Weights of a small multi-label audio tagger.
Model: 3.61M parameters, waveform 16khz input, arch mobilenet_v2, norm batchnorm, depths [5, 5, 5].
Rows from block 12, named by matrix and row number. Each number is 128 + 32 x the weight over its row's rms, rounded and kept within 0 to 255. All counts start at 0. Numbers have three digits each. After the name is the row's rms in percent of the matrix's.
# convs2: project pointwise conv (model.blocks.12.convs.2.weight, 200x800x1), inputs 400-599
convs2.105 100:122078146130147144148105129086158157119080079138128124174140130143125153144194097148108120197147105131131117096131125171185098106151145137059144144122141164103142120027156085137148118101045061123142131126093153128115160135110130062122040124113077138123092108099116135125134079166124236083161128108126135126143123134113106075116126145109127135093119151127123115102120156116191107144105151109089122124109128090105118079119111125100134061190102088074053089104110130125119098100177131154064117128135128137103104120065157067113159115114126085041057113109104137097108113140120127127161083113152157120118144
convs2.106 101:104130141106129110128134101147183125094092124123114141167157154128120135125073076109128126145121162095137136129139091125167142141173129162065144161113124124107098127118113140137127108117255165153132111080140093126130123122122103000113126099134232127106115147141099118122122140156126139102100136100124137115181111120136143093149130124129102107101140136091178122119141126154133132148105127122089150108105163133108137094167128123155131108126118049096074095121155126086108197089130092073164098129137102094183109118107180097098126104110116134037129153106165147146108160099128147147097130154117111132169126
convs2.107 112:167207141121155167113082135095180121129099165122135124126155122109125147169181132139136146126122171122124160146133118110119093183038138168097089129167113133127124154010071141169151126088181158129131120131078119110125125119145118092128153143150120122153165147150135151103126119147131160130104130144132150116120138147133116091102139128120106125150095148100148119163144170218151153112145147131120106112108108125142121076141098145126145137118156150099147167137153156110115137116151150126207159123167179134155108115079139199130121107114147100130100165087155146125101104126146099180119186123166012128171131
convs2.108 098:104154135183128144153094121155142123157157120118067143094183125126149120145184162092141105119161099173102189135149159154089126109100144045159084159149110091118147141132088138125147140155160092118099151105136143129122106151108128185108130098112078090129180136113150109160132140164112141148101151162164134163160124170135134174114149093125114114156102114104102186170228156078220142107142114146185222108145133150146116211157133124132124147136143149153104147133064122168116185151155100184105143136086147200144134120118169119119148134152063193148114099182140119125177143131112132156120114092146056128087143
convs2.109 102:134133091157109114070120128122134116131130168127130124129102111140116129100191120134123139184128099109124114100124147095128118119135118071149182099188128121110131123205173133101119104088066126119133126122126133138093107120118159178119156167095077098092099131109155135125138125133123021125111147148126141121111116114135150133125157117151145122131138117099088113130084151078108085127132137135154060131116099119144128123164139130124124120078127084115255092138129085142148045061094101206145135092116116167144126096155125139119110121120145133172128098100099114125116136118130144159091062078122173101149105
convs2.110 087:132113122115142056169058096120110119074152101155094131139169130111138111131097061071127125148086170111143088102111080136211152107172090141096204100126132106127103129134140095091131107107141117102090128167111130134126161096136139027143117090163103144156134124091120141094127146115147181078209142124098157116147125116128085107111167095127164143117141145140108065180073147148206109152096162127134142121120125129117110117153093147090136150188121103124059101123114135117141196121116120098075096129085133072127106159166145086132107143130116157000127135149147126126127135118160137143156153143132121096130118
convs2.111 099:165152084118173123101169155141125111143098146092169105139119171152106139110120178143161101115152084144137137163146227114144146145134130099164136174152140129154128085235100139155101155150069147145132151113122123145124157097151113160094113122150189138128173172130113116144134121109160135176132132123157132109164153179143132172134124139177100109134158129126159130109148096182063166156123163152077093111132105156102105074164158149141107072106168142107167172142151133114148103159150141146123153147165138093113156138098165148141128118112212140142138153109111180125108153103131130147145156109126046150137137
convs2.112 118:113158130133123096128066148125076141139148073139101151147110109134134148063096127068133128081078131120117019112138113129133063160165155255122125106130081120102109158160181145077103110138125082131083138107142099125152124130127141173129098081129034090122161129142123153135138138141102137111138150134131102123078124149125115135126162077105120120121096110161174152093000091171116131110109078132134096136096157136108153130083141154095145141140127108149153169117073148152101121047122136141134134128140127028122151108179123078113135116127121057164141086156126067137098137138145143050142081151110134102136119
convs2.113 093:121158110073114155107118091088091134092102104130147150084134140117134094079126162187138136145135107144110136084125136121090099128119147205131090057132105103131129162095069073129136136103112193133172125107121110123105102149138103158103133187115251136113107130103130126106141101120134038115113132133108091140125086104072133109106075131093141065104128119149108095115124139163107167119110108121176115130121144084104162216122127114143135162089118086123146115131133124097116110057157140121105120129092120125096146077109101029116083128111106068132135161121131104144097069107150110111121077118127098112100110
convs2.114 094:209204136096152103066124136165151150179127106094161143124099072142153109135143124071126107161113109130129147122127144115152098163097137140143200172144173131150140114087153139159130137155166158168089148114114134153146149110102129122141146103115200157087135120127163125124136145118137038141125147173145141105134125153120149165127096122111190075150126133127094125168132159178073162119138178143119076143107139134144116104133125108131114153069102103076201144163166088139169102138128105123196111121067092175167148129118119110166132168111171093174139155036139172137106140166127131162137123078162137102115133
convs2.115 087:115153077133102127124057113096142115174138115106104156105127124141113156178168137113173126084132060124149180125111119124161158182131135117188119097204127154124101135163117176140161135133161066125125122139147134136142152145135149155089146130132000116148152150158155120140111155122121110177110115131132130126102118170115141131148163092156131153134129104129086161143193131143255146125142084149166167138110122110120138104141135169127148118121140183212117118164114097168204186123140159183127120153125118166153113119119124172111128126122087155145156134169143114128172142130130123146105144090146075142093117
convs2.116 112:168098148131156135145174154129163137112121075144134122172093140130128100113108145104116148114112129123138120143108157180142108119136142124087163167119113143149142114173109126142135145139182081126108136153148106124130156129143120022153108104134060122129097124130095095136140106106086055106122127131125111130121137109119141093148145139148131181144135116145165115140045101091114129134135134152039047131111171121078110049074127133129118070074138098096107151116126164136104145072122123130045134118133083163119132140101172057134181135148111097072138105110118107137093148102140157129153092168125188149128103
convs2.117 088:130151183149172093170187131172147195142122126166124124086090113104146137176168116142142129131106144121124172127140171098122156139125128084146178190122136147128147114140199151139153123152093135146138132103131124120130126134155131120159111122118092121123136132138116113162170096108102040133095160186136138190141144142132150127118158109128129112158085125142110157120153133116131150093142133143109080119125150165139156088159127121081126086077155165080162216133098147168144123103059077151068141113166133081147173157057138096143177146140115147187143159125143135164137138154126124141133125094154107145149136
convs2.118 088:131167181154123137139102145183173131119088106145114112172155133137144120169197108095163130128146112135111109170148081078168101137079139136138179203104106142170150154004184159178145144142140105104085140114118143128118144151135139158167172098145077156161118130122117126137098116150094220164150147165125151107085112150156105107124154112126119111139088119122145138132187163121199159151134135158118143127126136124157120062123141162110113123118182141157118207119184137142154101162122124176157111142184127112168122146096134179151126114099120098137160139109152105139156141124132118160106107102135174169094101
convs2.119 105:112113135118081119125113098094160087120152126210145124124118104130088148131108083151114146161144116135093110123112086099102096105198127117120136083131105130107093121148147134091162068145113078099145122144151142159128157112103132215093086144155024124149077113136119115144118106143120080134168101109120127126102122110130109161139164153125086144116169106159121136077102108109137078119121105128186148137114125113139121105127123140106149120073129114123089023138117114097098139084115153122125139112149127122076063108132117202081064135109098142118143101182118110135131125066135118140109118176124228134122149
convs2.120 090:120192186146135152115165138187147130153133099092187144111125115149172103108202096062154129144129150150120095081099117115157140151113117102194146197187142106134151143081149117120128124136140199131046144089132094144126135165135139212142161020134255172140149148130150135125121159122146029134124164165153105141149139146138162143134127135113146129134082093134131149148185141134049127087093139158171124112115133114137138031171145115117140133052149155126099207140142157175149079140127141164172128124107157128162164131096089153140164144121144133225123135122112146103130137176138154155110143134110087091105108
convs2.121 108:176145111146135207182084141150160113151091135123136143100104162147142127159174173202158101161172119145137190119122175156086159120128155080166032127138125146171136091105103148149168164141138164138163156145147132130142137117157123105149146190153241109125066114139135149152140140145124152135094154164140111140141150154179155141111061174122125150127165125159125135147191110144125143138178123120102168137168125133163132140194143131150125102129158166109062184157122155122147145136143144131043116154173148137148142095104139157120162114149075133150167149101165149122166101145147132166145148151135210160133105
convs2.122 093:153140129107125095118149146081125048105091154118157101075156108151087112113151107139095136115130133150115140160141133148037125102066157077088173150137132135100140127029174115094169099124049175114129148149135152086127127117145121083073099123133234128132161146099160128146102120141099149132118104093127114151126152164118132091129105137106111066093063136136159171108161107067099138156143140098095146107133122134113137215052144151091155149122092130063092116120076132116120124114130137140210119119131184052083114128089112091113101093141139103087154110116141103124091089112119113102119155146150050115130120
convs2.123 102:094149158134119156088169140126150137134095098147147110157115107105131110057134109063113151106109136119117057115132104114142130158115131188090080087094108116070139170057104134162120118120187136140095117125133106122125127130115150146116141080123164101135089129126133152117113135143103123110115139124139037135080124106131115111137102138155113116091117129113106126085000095123081103103091116107119087107110135111104128167097113120098110147103124105119157101132142125126108099074098130135244135116088115095123142114129150110114110104126132054130036117134111111117119106097163118099126023144069233116094135
convs2.124 111:150127125124135057123133120126133149142180157103081134119164100113128140189100142125116115135158142114124123128146167081122170101136162095153223105101116147127154107143235161114132108138080168135162121097123132147131074124130114231111115136145160111122094142128145113143130163175126107109158121125129169133111146142124139126109132102094132107147110102094100171161144118121121121122115107111189202133160181139159121152101126144135108168126113165166162078132142148161138187140087092090157138126089092193160145177151122118121142159132152139225116090126127114120143139149141147104129113167148251144135120
convs2.125 104:108156108110086116079189092140126134123153218108162125130140106148102114129099178083144155115196101161143142114134185117088105118184123141151113121139146104099088101188173136132123139155164161128070156134157118145137107126108135179109099112115181094158108162150100134138125135131155016128110134081122144128131123124103114158119145133148107133080135102104109164083203121144039147136110099129158150103160151138152108044148125095150130153122107131110141002129126094133159132100101133149124135096107164100102111126131149155094056133111137139117100135197155133122127153079127139116121129110123143140141142
convs2.126 096:154091200143113155132185169176172128168112087174179140135120079117173113128156127123160105100122123139127061161130125167166090116096113193144144117134113144123148144067120129128143156137070133138104107118114099133143125130136129089170130141165150109130132126163131110140169120109126149129082153110146092103042132120130167173113142122086131124121102086137219132079000106161035121103144135171063100157162132149131139167078140121111129070104156144056120171125136140147101064062141162164148166133181111071121146146127156083135163146092104075128134114115160116110100151196162131159143102128095163121150126
convs2.127 101:081119138111155157198167149134124145148171117162129155186108178123145111126091090121137103089110143118139149142138072162113146155154145129119040119118114071128116149127082141126121124163142062119128155140131140151107146132128108061155144121124101178131178102131103119138128113116162172173079122119151141134092131133155120150150113149174128147162130125153151123125167141130144129119147133144089138142129113162100119185167152116106131078136109152121113147136107104112173144121195148103093121124158148034129150131136103192130159137133118134092139140191139148126130125111108137166138184102091021146112133
convs2.128 113:136130140120156108122139125113146120107052096153147151115139135105146124149100069201150124174118142128158155156129094173167125126111145146065212149116124147122132098050120141184132138126101089147155151145124149121119155152137122005179105161155072220137166158092135078146130130094151129128097086104137141125106149106148132111166133182121168145163152146153187108119163190156152134139122145135093063103106168164150109111102128137117151136103127097059101142147148158105110164115183144093099113128148126083154109154136140125138126126133122108010121150073133147124112129139137111170128133165160015157169172
convs2.129 104:174139103118161130190112150129130120171101197154134099092131137137164125161102109205157144149125154138119113185130132118106131123058126176144173073055131147136154096007165132163113176134071192133189129119124124144134119122135113129171078159143244127153063121148113100149134133122150233123119127131143140118067134122124135137159079123091110117178114081123206106125123161157086131142169119127080163127163112133159110155123144154094136180187179135137159174132155153098139141155149130081092130142148110115140144155147107196136149096111148107179084102078178105137109139155154124101149127136110236164162123
convs2.130 097:134200107138143109177050096121155162126127150114105130135152108128137127139103116186087120128142111097143234116142118122121158139123077036135220087081133118147152088081177119105119133120036130151185126085103144115142112134115137133126102216135106154140104115107121125130120150110118178104140139162094149123147091146107140109112112117155111119160164145136097144156255142175167162121142158118162159124125129146141156093149109131112106146144128143177112152083126112134081156208126131081089110098098152157139128112100140163118147168120167152135123144099132141105114095173131125092137139112158174095130121
convs2.131 095:053143087133097121187115131094105130134138083180130124137118123129127134133076095110082144165092128170135115105133160176097140138143099201077164117118114149080164084111120130128098117135098071121117111172109124123116084142134106097103134120117000127119114131131111155104113111127129161139096081108142095135137126130099153090142104116158118130123127126147135136084050062114154090153126124110103085104137165112076171192122106127112131067185103141152115201141141105110123102164128164113130115108129111136089127123146120147128133118132136140070125106195130109132170088125125129080090111131103164103128094
convs2.132 113:195164139124108099146152106120142153109066179091132143097126090137113118132137121199122128086172147132149241106127102155131154095066134031154209145132145150132132101080060121087152124142137163132233150124115150117123105136132150152123162183107151155095209112119139119101129133128134044130101100166107147130152135117142129102117137094142119115122132112153077115182234184120143122103152144122212214143131168121125099117130137135185131158097135152131124107149129092104121121155151126118113131145079134226143110139081141157103129129106106153145142149071131132120105145152132126145135181093194063141124093
convs2.133 104:186094146104162119157126134151157118158072098074145087139124158142130116142116146097162128110146132123111116143136145143229148121177117093158142193185159141173147107173099133159137142113191171103082135182151136139122166120145100084150110116147226172123152157126147149129160148103129093141152100144153141162171143146119099148148105150155147156120168111155157101131127153146083089139125117161155117099116128162125100003116133092150099137062087114110097174110197161134118114146149107169050147114131117187160164158135182140159118147099078173064161156100136110132166150151150171142131142173132091157166136
convs2.134 103:139135143121113090177171141167147162118146109161142144138121099134134124213166177139130133146142139116139190173123146180096153138036173037111140164126117120155109116099129159163178107151102006130143133139140160126175128110141099018151147125163000117137142137139128154124112135119136108094040141119134140147159107146158150141117187145153130160129083132151088131142163115109219146145129125154118160139107194143149147245161145138171144141129137130121047116123099152155118166132124113128084162124142143165138134124075125114120157144128063103094135140168142142118118155146147140134150163155176110128108150
convs2.135 106:102031158154111068112107157108146118154077149157158124164167143108129162120111086177153127158129127141135145152118132157106128100115137073108144149143119154142174097056144140140134125152092016115192122154144150123108083073135114203141083171153000162145214153137088106164146124150164057119145148116132174137114132148167103149161178178105109162147143116137144125117127158117170062108152134127116105096125141146141085053058142134172118136055112176110100078143128104136142120163171130068170139109116140109120144147111132133125103154110108110150069162095139116131129126099104114111146131105156000127176129
convs2.136 086:136131050122080146107140147132153124103122109170127142171131122113119120134125097158117119036131110106109123168103098191180111133148131209060051084171113122085125225064056146098112085113189071123198135152137129137105153166110099065080095179156000153174127141136105135110126121105097073132125117112133134108114131104163116114137157137106136111041106134118168135081112159192141099138151131125181165119085166131117166153099104091143145150082115121107133072147135112097078132064116137157170116159125158090113100100121119113142084129128077097098124142121134084134090090091134107123106137165166090174139106
convs2.137 093:089151148118138135121180130137138186146180140140140135103197119164166078144126121081166112168165144151142108140112120071116134098109118208134114139114156164100141160103166156108105130138090115128063099086150119125158109187153097103117115046131167114129131092131104126153113170149123255143154138187140076130085107167152144130128101085107146082089117129132128157082146145114086156127085121145143170190109209123128192206099147134117167120171124114148177178161110172164139146093098115129181144139162143037142153155123125095121146140135171123135176123202147144117151161151135111082110107164111152144089126
convs2.138 099:143169154112151121142130138146138124158093068124152155143132109103158127094102080163137147091151158094121105126164125132161120166120165164135202152172155092082148120144163143150166120115135172138118149087115142105122117160138119066149140161118192145144179122119120130133145112150154112148141122134133124123091125135154118165123125090126152099160135146115164120126146112122120136114160145146158090165146097134109125104149129121077143140127158083076155241131127127135140112094124160137064123138141138082137157156174105149134180137133162126136189132086146140097112191147153154120121115124141000119151141
convs2.139 098:140165146152118168138083173162130117174117047120112149142195107122124153165141135124177129101130173196139130173126123112164134143120138165135036113097128116152145130087178141158132150176139112147127171069139109155132202179125133234138090111106088120124156133169131113169167151140109223174121135122163109105109175173111115180121135140094163133134115119073175194099163134158231194111149100183137159111106119170157130068126133129113149119163129144155101120132083178158152145175111132142143148116165141072119142151099137131157139174137169144170134117179186110117163122181129132130161160144133100134169144
convs2.140 102:134139118091108140157123109082147111118083093111130128156115148125143099136169123069124117147148129127117173101124147160188164109136132033137202179126150120142110145154179111107156146117029193125093129094159135120124124148104109119096112114125236154105152138120156104126116131086111076122086127112109156141181115127112095113106108148078102133096123119117123133163195109120157117143111149108103165125153082105145110106185116093115140112067096106031083084101096092109150098193144092151042148104085089174152113133113141095100092156100182132084125147098088149111092104134133147164111161091144035120112118
convs2.141 100:214094091136148060131044146153144114135150130107105131134144158139149142109187174175136114132088130153144137144159158116101134149077102076169175078194137115144128069184082148128136160149125136144154128100128142129145122155130117047153174201153067141136178152146151088134157137088163140148152140124148147127117139148138138155132138107152122130189112130134157131150095102152211157098136133133107071135140091149130139124102146143123121098155134111132095176134093189134132134112172168134103120132159119091128164127138113184153170131126127143134184158109140131118144158127136154135125182182121000149157146
convs2.142 105:169066113139109162178205124140091102116109122176150130228096144141109119120161091108116127143121115109126085138118160154132108069078100091095064144116108111151103099085115136149128142118177175115110129139157166116101110099118115073124143130125169151114102121126170145119141100125130000080105109094111118179127144112121124116120134169122084130130149130148121115148092149066079063152122124118115085111118125126093094138134143106131124082042095114110153032116146129099108155131137130138034129117093120153123100118145127125091089127097097142126136184128118168112144106081109113167122167134142137150118134
convs2.143 088:099151094155128048106174102102179120091161150110138166121110110125128115119102155187116123118137153146109178144153126112086112105139133162093181053130125110086119093099111096148158115122193104110179150114114139121186091133130166079117128149104154142150110109120105126140116115142133035147127135089158133115137088084111120091172119113141109067154165142118121155107195181119046149136085119107124101119151166112112143105133104079166143112061129089132198095153091106104095126086147157076183107132080121067114107110121136154103108090128137115108154139125124120108113103091135124125128100144151106118126119
convs2.144 101:167145132141119116206036115148143124143122121146143119153113118110124130122102194171143098125161113146137118162130187183163129141086108137126173085095120136154137062129159128109173132149114070144152156114140181117153135109143123147169069172173003104136065120135135129130112119139145154115164140120143147155157151122107094144142157103147088129164132126122114168144148131176223150130135132156118193163094146146158098088137152149166142137147157118156055092137094135175136171118096131133034165153145122223097102157112167127151150149131124131106077092135160096124089120146124143094142101150183252132159123
convs2.145 101:101148101109144121147154101133087148087154100084122165128125167134117102158134178087111143149151159095117152094120111157069152143114145070093100194113153116122128126246115134113120121093113191116089160124128112138144114124163137093107137114139229174158136150107163130108115130124097195125060114099126152168142137113139132091106086154171139144115114132132087143137135100102051169137104115102112160142137159100110139245165124163112155110164130117123130114108142127093134195176156128107121112120145146185111079102139153128096136114138107167105106101136137175116105145100133126127097147127101113122106120
convs2.146 105:079213126100152109083172111142108152158178206109174133154142100117119151092100140149130150146140138122149127115124117066102137157100092123166165127124129131097153122099172132103103138140159178133142084121127119122163122159130123255117097154109217110144148105154133150116125139177116151157158141125127147123133103118115142139123094125169148108115119143076074110149198144145031145103123084141148129120130153122128139120180106144152133176150155165189255126132131104111123178146081146134255151132125140218129188140162120181132101154145215137225037101095094157120141129157143145091118141105111135118119165
convs2.147 114:133106098084116217108146128122145110152077121100146138108150144101127162113138119145116143061125093119133123126119150108194144101100085102122040131111120148120122173122100096118142129128143154117123119130111126108087163116125124153134152123087192133097116126118121114154163135059136103125157127126135108118138153130126135138099101142126139121114138135119149099114187169181089126119142125120139126151145050122137106000125135098134133162139109136146093100115151111136108061180145114158103142118137132140146122131107127135124126133130155150139116146074101144107098120117102111182145132097159159137136129
convs2.148 096:146168113140168152095207096112181128124086154087161165166134113107148095131166145109137102146137104131141131088119099084210129131126147070090124231132140126183114119148151120118185135095050142162113120164138150123114182120144118098156178086158191132138145149109078141099100094132088152091173115131125171127169099126104117101139112172100121172114147135129087086161115144062088125141109146102127110111132147118106126007152105136161148094135107077091035092117170134118139127118143112211163140110082119183157123100055167118134119120130148135117103133113115156112113111118149135174106111117108198105169139
convs2.149 089:123120139157143120148000122103094111110112067130061121199158142139103134113094094118072108123110134147116126110121116129142111112111149185081065149115143113154126156065182087155143122142192063108105132153108138137117143104080146005106131147099031121119120101099071152087143096112111136117116111114107151112106101138114135114112151161103108154135147127129112110109113101141255138163113113079088067121103168119083134053080087136126148113099111124138013163105139120113128122073074112098101091108141168043126123108144153097117108096120099061035212147123084138127098078098113115153125117141132085151128119
convs2.150 104:171102149083102073090108092102147107130185182113125111169128126119094123081128185139119140114074103109140111137104183110080103096131108081134165145112119121164124138198095127150128109134065157121125118104148128099132097105136107190123141128124198130125177151110110117132112114103181156132133137118122140131152131117146117153119143146142125149125114086070115093138120109102109104123122117136117090125134070128147127097123115115133129116142116108140143050113108073132129099147143111139220157099126140160104131165092175128123116131139129116207074112172135126137099126109082124056137177056089089140147130
convs2.151 097:144105097150094156113089097144052095150147159139117141123119121126106142114138189080132089121186095147124104115145194103078141133149125090186080179164123116156124122210153135143132150134054037112087124103107166108138076101135136234097119122127000145110144131170111090156093134139094048115142100105115151124139147130119095157123139102150106132115106106118140113108160089142177093139106104097178147112130093125142099064131135104093130125126121203144139104104105103087131121144141148143136138142141105112097087134182090178105107135107077142190128141197129107121105131080118104112125162103146033117111120
convs2.152 097:197099144157143078041079157124160162161127127092086134094123132106178150079204146148136162137090145143138101127126173119061114134066116066172150125145123127132157085102168128159136153140147078129123165172127133119134130137118121118167159152119045151122161125151139135123126136131136113139185155170154139120072135143159140148118161123155145112185133109150142095150100115114163142126170136122068098153125107128118146018111139119093148106111154155163087160144104147142103112139121165125255112147151196112158139115126129171130148128139109131131138127151128130151158113161140127121119205105095118144128160
convs2.153 107:126235122104093111189102089117148140137154112117115152099127114125169160130067184167122137074157112098140178084151136082148153158097130065181132136113139128100101132161073093098128104148090120135142161099140112100191164170157117235100073182133088124159122121136104115148156114134131174150116133154115130129163140143113124114121127091151155115149118147137092171177219120147168137125116072130173183116112139140144170111151152141105150127174137158194133154140096128161140179180157141092022134142099120173140130110119138159134144162103128180168094118110124105163140147150146148089125129122121103099143124
convs2.154 097:146129141102172102171201166142151167108151175077164141104191127141138115170140153102130118095171109141162179172131156096123147111102129064172144155152135120149155110169098157155133139173077197126105170126134134131134129135144167080086135081117255172139152095133090132140147163103148204162110139117210145117166160134130158118095053138138101141118124143139154152151250142151055158130116141177171170137153115145125131091187149134126135140159169141097056150135134097157147106149138154153122115143198161083107149121081103169128144137113170156150170152080139157160135128130151105170105134106145044130141139
convs2.155 094:128176104163172148115049114149100104146083131134085157085134144088139151128075108151131127123137148125164113141120093070187147162205132191138102131102124125163144145162189160107107132132144108159123140150137115136119121128131144096134121152143087045130078163118129123124147127108142123153143128147117151087158151115125140156154095129159124158135163117125087148137147075218175126117146131129120087153135157167139125115122105139107118095129186130171087207147152147133145145115119140089109159163131103121165153155131102118124133125133135119025173133121161120149109156126126123135133115174123255144120129
convs2.156 089:152085096130102071071046125098123099104115189081140093060110145123113116119111125134140144146107126118133145114088138122113165126178136111100135166158110146151126077146149136132146151119089122129102126154096174117138132102125183112100162096140078119122118141117115096113097144131142200091193104131108120133138142104121106093145132175110116144138105150114106104150140111176133120148109147109094101131161072078138112043124092138109153140169086086134054076088121098116098082147146132153176143121111174129142146165116130083093108127138101163051155174081099114131134105119148114112126145129110092112137118
convs2.157 094:103125124125104142093183151155149144163164221139167096087133118165128106140123146127136125138111160133142102115114171112061144123163124035166131198109160137172130111183168159117115121167042141100113149161116129114154088131120140236100160088148191097147098184169149116136127157105120086134088113153142096144167123137164124130145130111142176105139103102129130157107179132114033109116131144128111125120162132160134136142167133129108151101080133170127175149140149129133141091190127121120252124114159148135133127119097129186160169137131180127249092135180134113144146138125138126126120179106090184134108159
convs2.158 090:136127156122086111129078142077121059112182090156095106191113112108113120061166127075149132078091111125127065100117121115181111142161132201136105124152132109124092176237122100166161082121177166127097097141121085125119146108120122161099107109131195116116158083145120102096103128137129120127145090110104123071105165122118075150105115080140102118094138121112138148133023100119215133122129079088149078093124097127135109078169084107122127121123118126160137112076088114085098154145164120199073101102110083129098110129182108113128072095126129114101142100143110125150123106093128125058118085136067046111117140
convs2.159 108:116148128141117124110128135113120124117069066129144142128099100112128143113083060063131116108082106125124097130138095128230091189219132203106152168111136132123123147137184141138171112129103046150070133133119113124132163143120110101129102057112029095109092119131105156136121106143074149120154111130128110094128140106127116145118155123095131127132150103127149120111000085159158143106128125131080092120116154129112134047075112150106146096137108124132117161143127162087096106067123111150073131103147104048110143133108117052109114113120125071090120132123124120120122102112095135100104048139105199125119115
convs2.160 096:128130127117125137135093098104145121131164133091100135126135171097127128120107119169094090124103152113106165110111078102133132091111089092120127120152163070138154118107089148109132144115151168104119169100121113090102141147124141080132180147068221102076159104109108116135144146135099178101171121143120138100178118117089152100121082111179130120127141128149086146150225146168243138116124089087131143113150057108100121012149100105159125134161112171169042204119140107133164061185190090118043082114064163095164136095122132159124138111109176184118167125118089153112136123156096129116098154043125116078171093
convs2.161 097:133087101111110141163157115070143080113087091171133113150077097151085114163128121141112120113097081137089106120130094145175135105119092098157107120126120146147091179071097111157147109107139108101162161156121129128119178137098093085109128094133110127114096135131148111127102110102135052119059105083115107142099127124111120119123149154123126123105121142144102142098059147066110120112145143143063113110136128157140099255073119107112105090053108141120095048102148123097113107102156090125094108097110106134116109119085160144113090129140087091090103136105139168124083127104093113196127134121134162151117111
convs2.162 128:089189100113100124095096080127075117135176124095118154121125117110126130106059175110084138064139133140141156114130112098057116156171120106174105135132117097124119152195145109059106130145099156158116154089120096113134082133127135237095138139116115101123154104132131142138116144123090113146124148148113109130121119139093117144099105081147131097083085132115087151128136091139128196094135101122176190127122180137126154206151128151140150191174141140190165119107051092128144138135121123098164140119102131102143135124152113114127125092132141127208136103148123114133120151155135132022110132080119096110102120
convs2.163 091:117154123126095142169133121079157156069061088155179122113133083159119100146146107103101100112122115156099148118109148123141089063122120080132153161096139141185112131105131093140169112097064076062127131104138109097147111109121148104119152136113070153101125129087123156125125105081136026080077160107098099150144141113138133150128178167046097101104095123167107120104105173126121114121138129125158131117123152129136150128146114122132118139055111083065012049129139089139137061094146115146108127105111127122146120100048117065120128096105042111059152147102114167119067135144090107162125094116123132103154125
convs2.164 093:117055134096157147104164140104124105114123104143125128164111137115124115067111133078121108096087094128125071149085088156132132108155107255082067159132072112157127150130057083102100091106219132100106158127128080128103135105094068070086136074146155131116152110127117131122103121132113089145146120103119073115095098093118113127133127124083112153070119119148159111092000109142065095133131134108090094114135132096101107121086139099117099141093099082081136101118131137118109092059158121115146116117118115067148114106143103046104077108140083080105167147148121111144124139067136106169126123168097116139123121
convs2.165 123:111080129118105150195168121123147134138092129152142096123125120120130125186123088223141115151102091134125160078129103176143144113106113000159135121144131144155129091092120128110150123123000062123227135133129160133090096108148117210144095221130088197136159166155134107119128135126146068113129129126128131149139147140154107116110116136107110142106136108132101063171146191069138099139151154134166164129157104128142109205126136127162107162109119155150093094097156124135116084146148136111084158133126108208129120141131125114120104155134109142150079161114125154127109138140146128182151121075150080123188112
convs2.166 091:155156131131124103081139155135156146132093106137133129123156093171115142101168096087136096099142106136147088179114061074167094120118137143141168111150124115115106171056207167125117132168125168154082137098149119133111134106142122215147149053124131104118159126141107140141098141119119058180118151107153106083092138143153136176106141117072110067082072122095169145095123150093090154105156099142159127090143141127131106104100177147142116147091132095092151076120131101144120084108117122171255151139191157089164114123136118127133130139137161111199128144123146128141122120145134132129119135098103105157132119
convs2.167 106:168089074156142130111161133116076093090119135150146111117094134112146135102170165129119101117117088097134027069122216120137142143101142155125188090136147157132127124239162123156076135109069067144134111176112129117157105134154147013136141127172060141135131126152127129104103114098140090113155110131086140143092155102138080109136192092121127142143109114139119053164051106106043101123083183106020065129126145114104127128087113122107159103101122139146176175104151186130097119067136158190028124148107116111160124156184126149112142120135093121097152152120110130122115141162160137154131157185117125122113194
convs2.168 098:071095131124077171159138097092100119107144096131140160170136112121109124138162150094131125065130083135124114147134151183167101131082119210096029091187096135125106177111058160152166103127210113116115111140145114133119150132109140044101131041124111146147184136131117126123132107140102000112107105099122095104131130146113101110111147116127129113085127121155193115067066143154145149104137122125083103104092126117093085145108121120148123099040130142145175111102104155113125116100126111111078111125143101057111102126138132118114115108158093110107104127152130080124159131087141116133091135155138030142099148
convs2.169 112:109161111107121091116125101119106126075167175132122126160130130118093158110148138135152145138131139131133048147130124107068093126139149213122159071147089111125107114151138127109084127123128189106163120073144122112139119123106128147098110140136185111162175105135112132142108118153119157148145106088108079124114116112112095139135138106085101112057136134095171148098081116201065155116132094121125136084140152139152118137145113116121125156135098063114222049137133101094073130066135177081148152129123095097111122116202100055105077121144159069187140125138138116121107106124131111099155047147099044142134149
convs2.170 099:098142156152144124101177134182108165148089093128104114144140108135140156159104101055163138129101105138153108135143101134214143167159183141122096189133150162127116154132218144122133103145113050149041121138133162149136157131127142165147117078161000110140087120127111121141159131170086190113190122173151123110121113148137144125171189174088116123135136137118113113129110124105180167117098147131145128103082136147114143064121144145090131111154141106132100121140147167182117215136050137132156135150119129139180125154122134055162149148142133131072067123148126140138113161151125141162165106141134200124138151
convs2.171 091:086102144127103122136203135084086107093108083129169139198098126105063150099145127146136141145180172145098136144123173198142109097110135148084167166147139129081106118066096139146083107113153111138140177107143157129120127134118152095106130102113169160134177152142099122121118081128156057119065139100103137115137136124135145100150160139181102128081153117141174128106126102132072106142100153150078076091120149111099127110142103106133099107097111124070208034149118092069127096130166121100122120145142149140129115111118160093120087120125150117121107110161149137117092103092145095139153115102129032126104131
convs2.172 113:174179115123149089091046153106139105133150137166150136162117113118152159076112110066118116149102163089128069139143160152130084175112122203147214121118133137064154081137229103146109124121160119130055121142104122129128155151131139119126102080159108075126100105157119119120115108147125129097120144129104137098115138113114126140117145103104141110157093127096150126107020092164083156128103165129109101134109140106128132072092118111117130119151143147120180131117100167086093165054092152147255148121173147079094128134214102162122148124132185084173078079110128109107133091117143097086110140155114161128161163
convs2.173 089:135079146089153176105105137156110174155118170134151129060143125137128142156140140173116106177098106155167146116138141184121100119141136109143048172147111132178144128119143185130148181140021132137173133123147128159102102108132134152140149136115137150150155114158121135142180148104122214126109140160187104118174099129102184103097127184095142099168152123128131078090132153152144105126168092139129130113144098158137142151115152145156128165170153138130089151142121137174148062137191146082139132114161115102130158143103118051175163177100122112104109140140157123109097149159137142110127130135128000108126116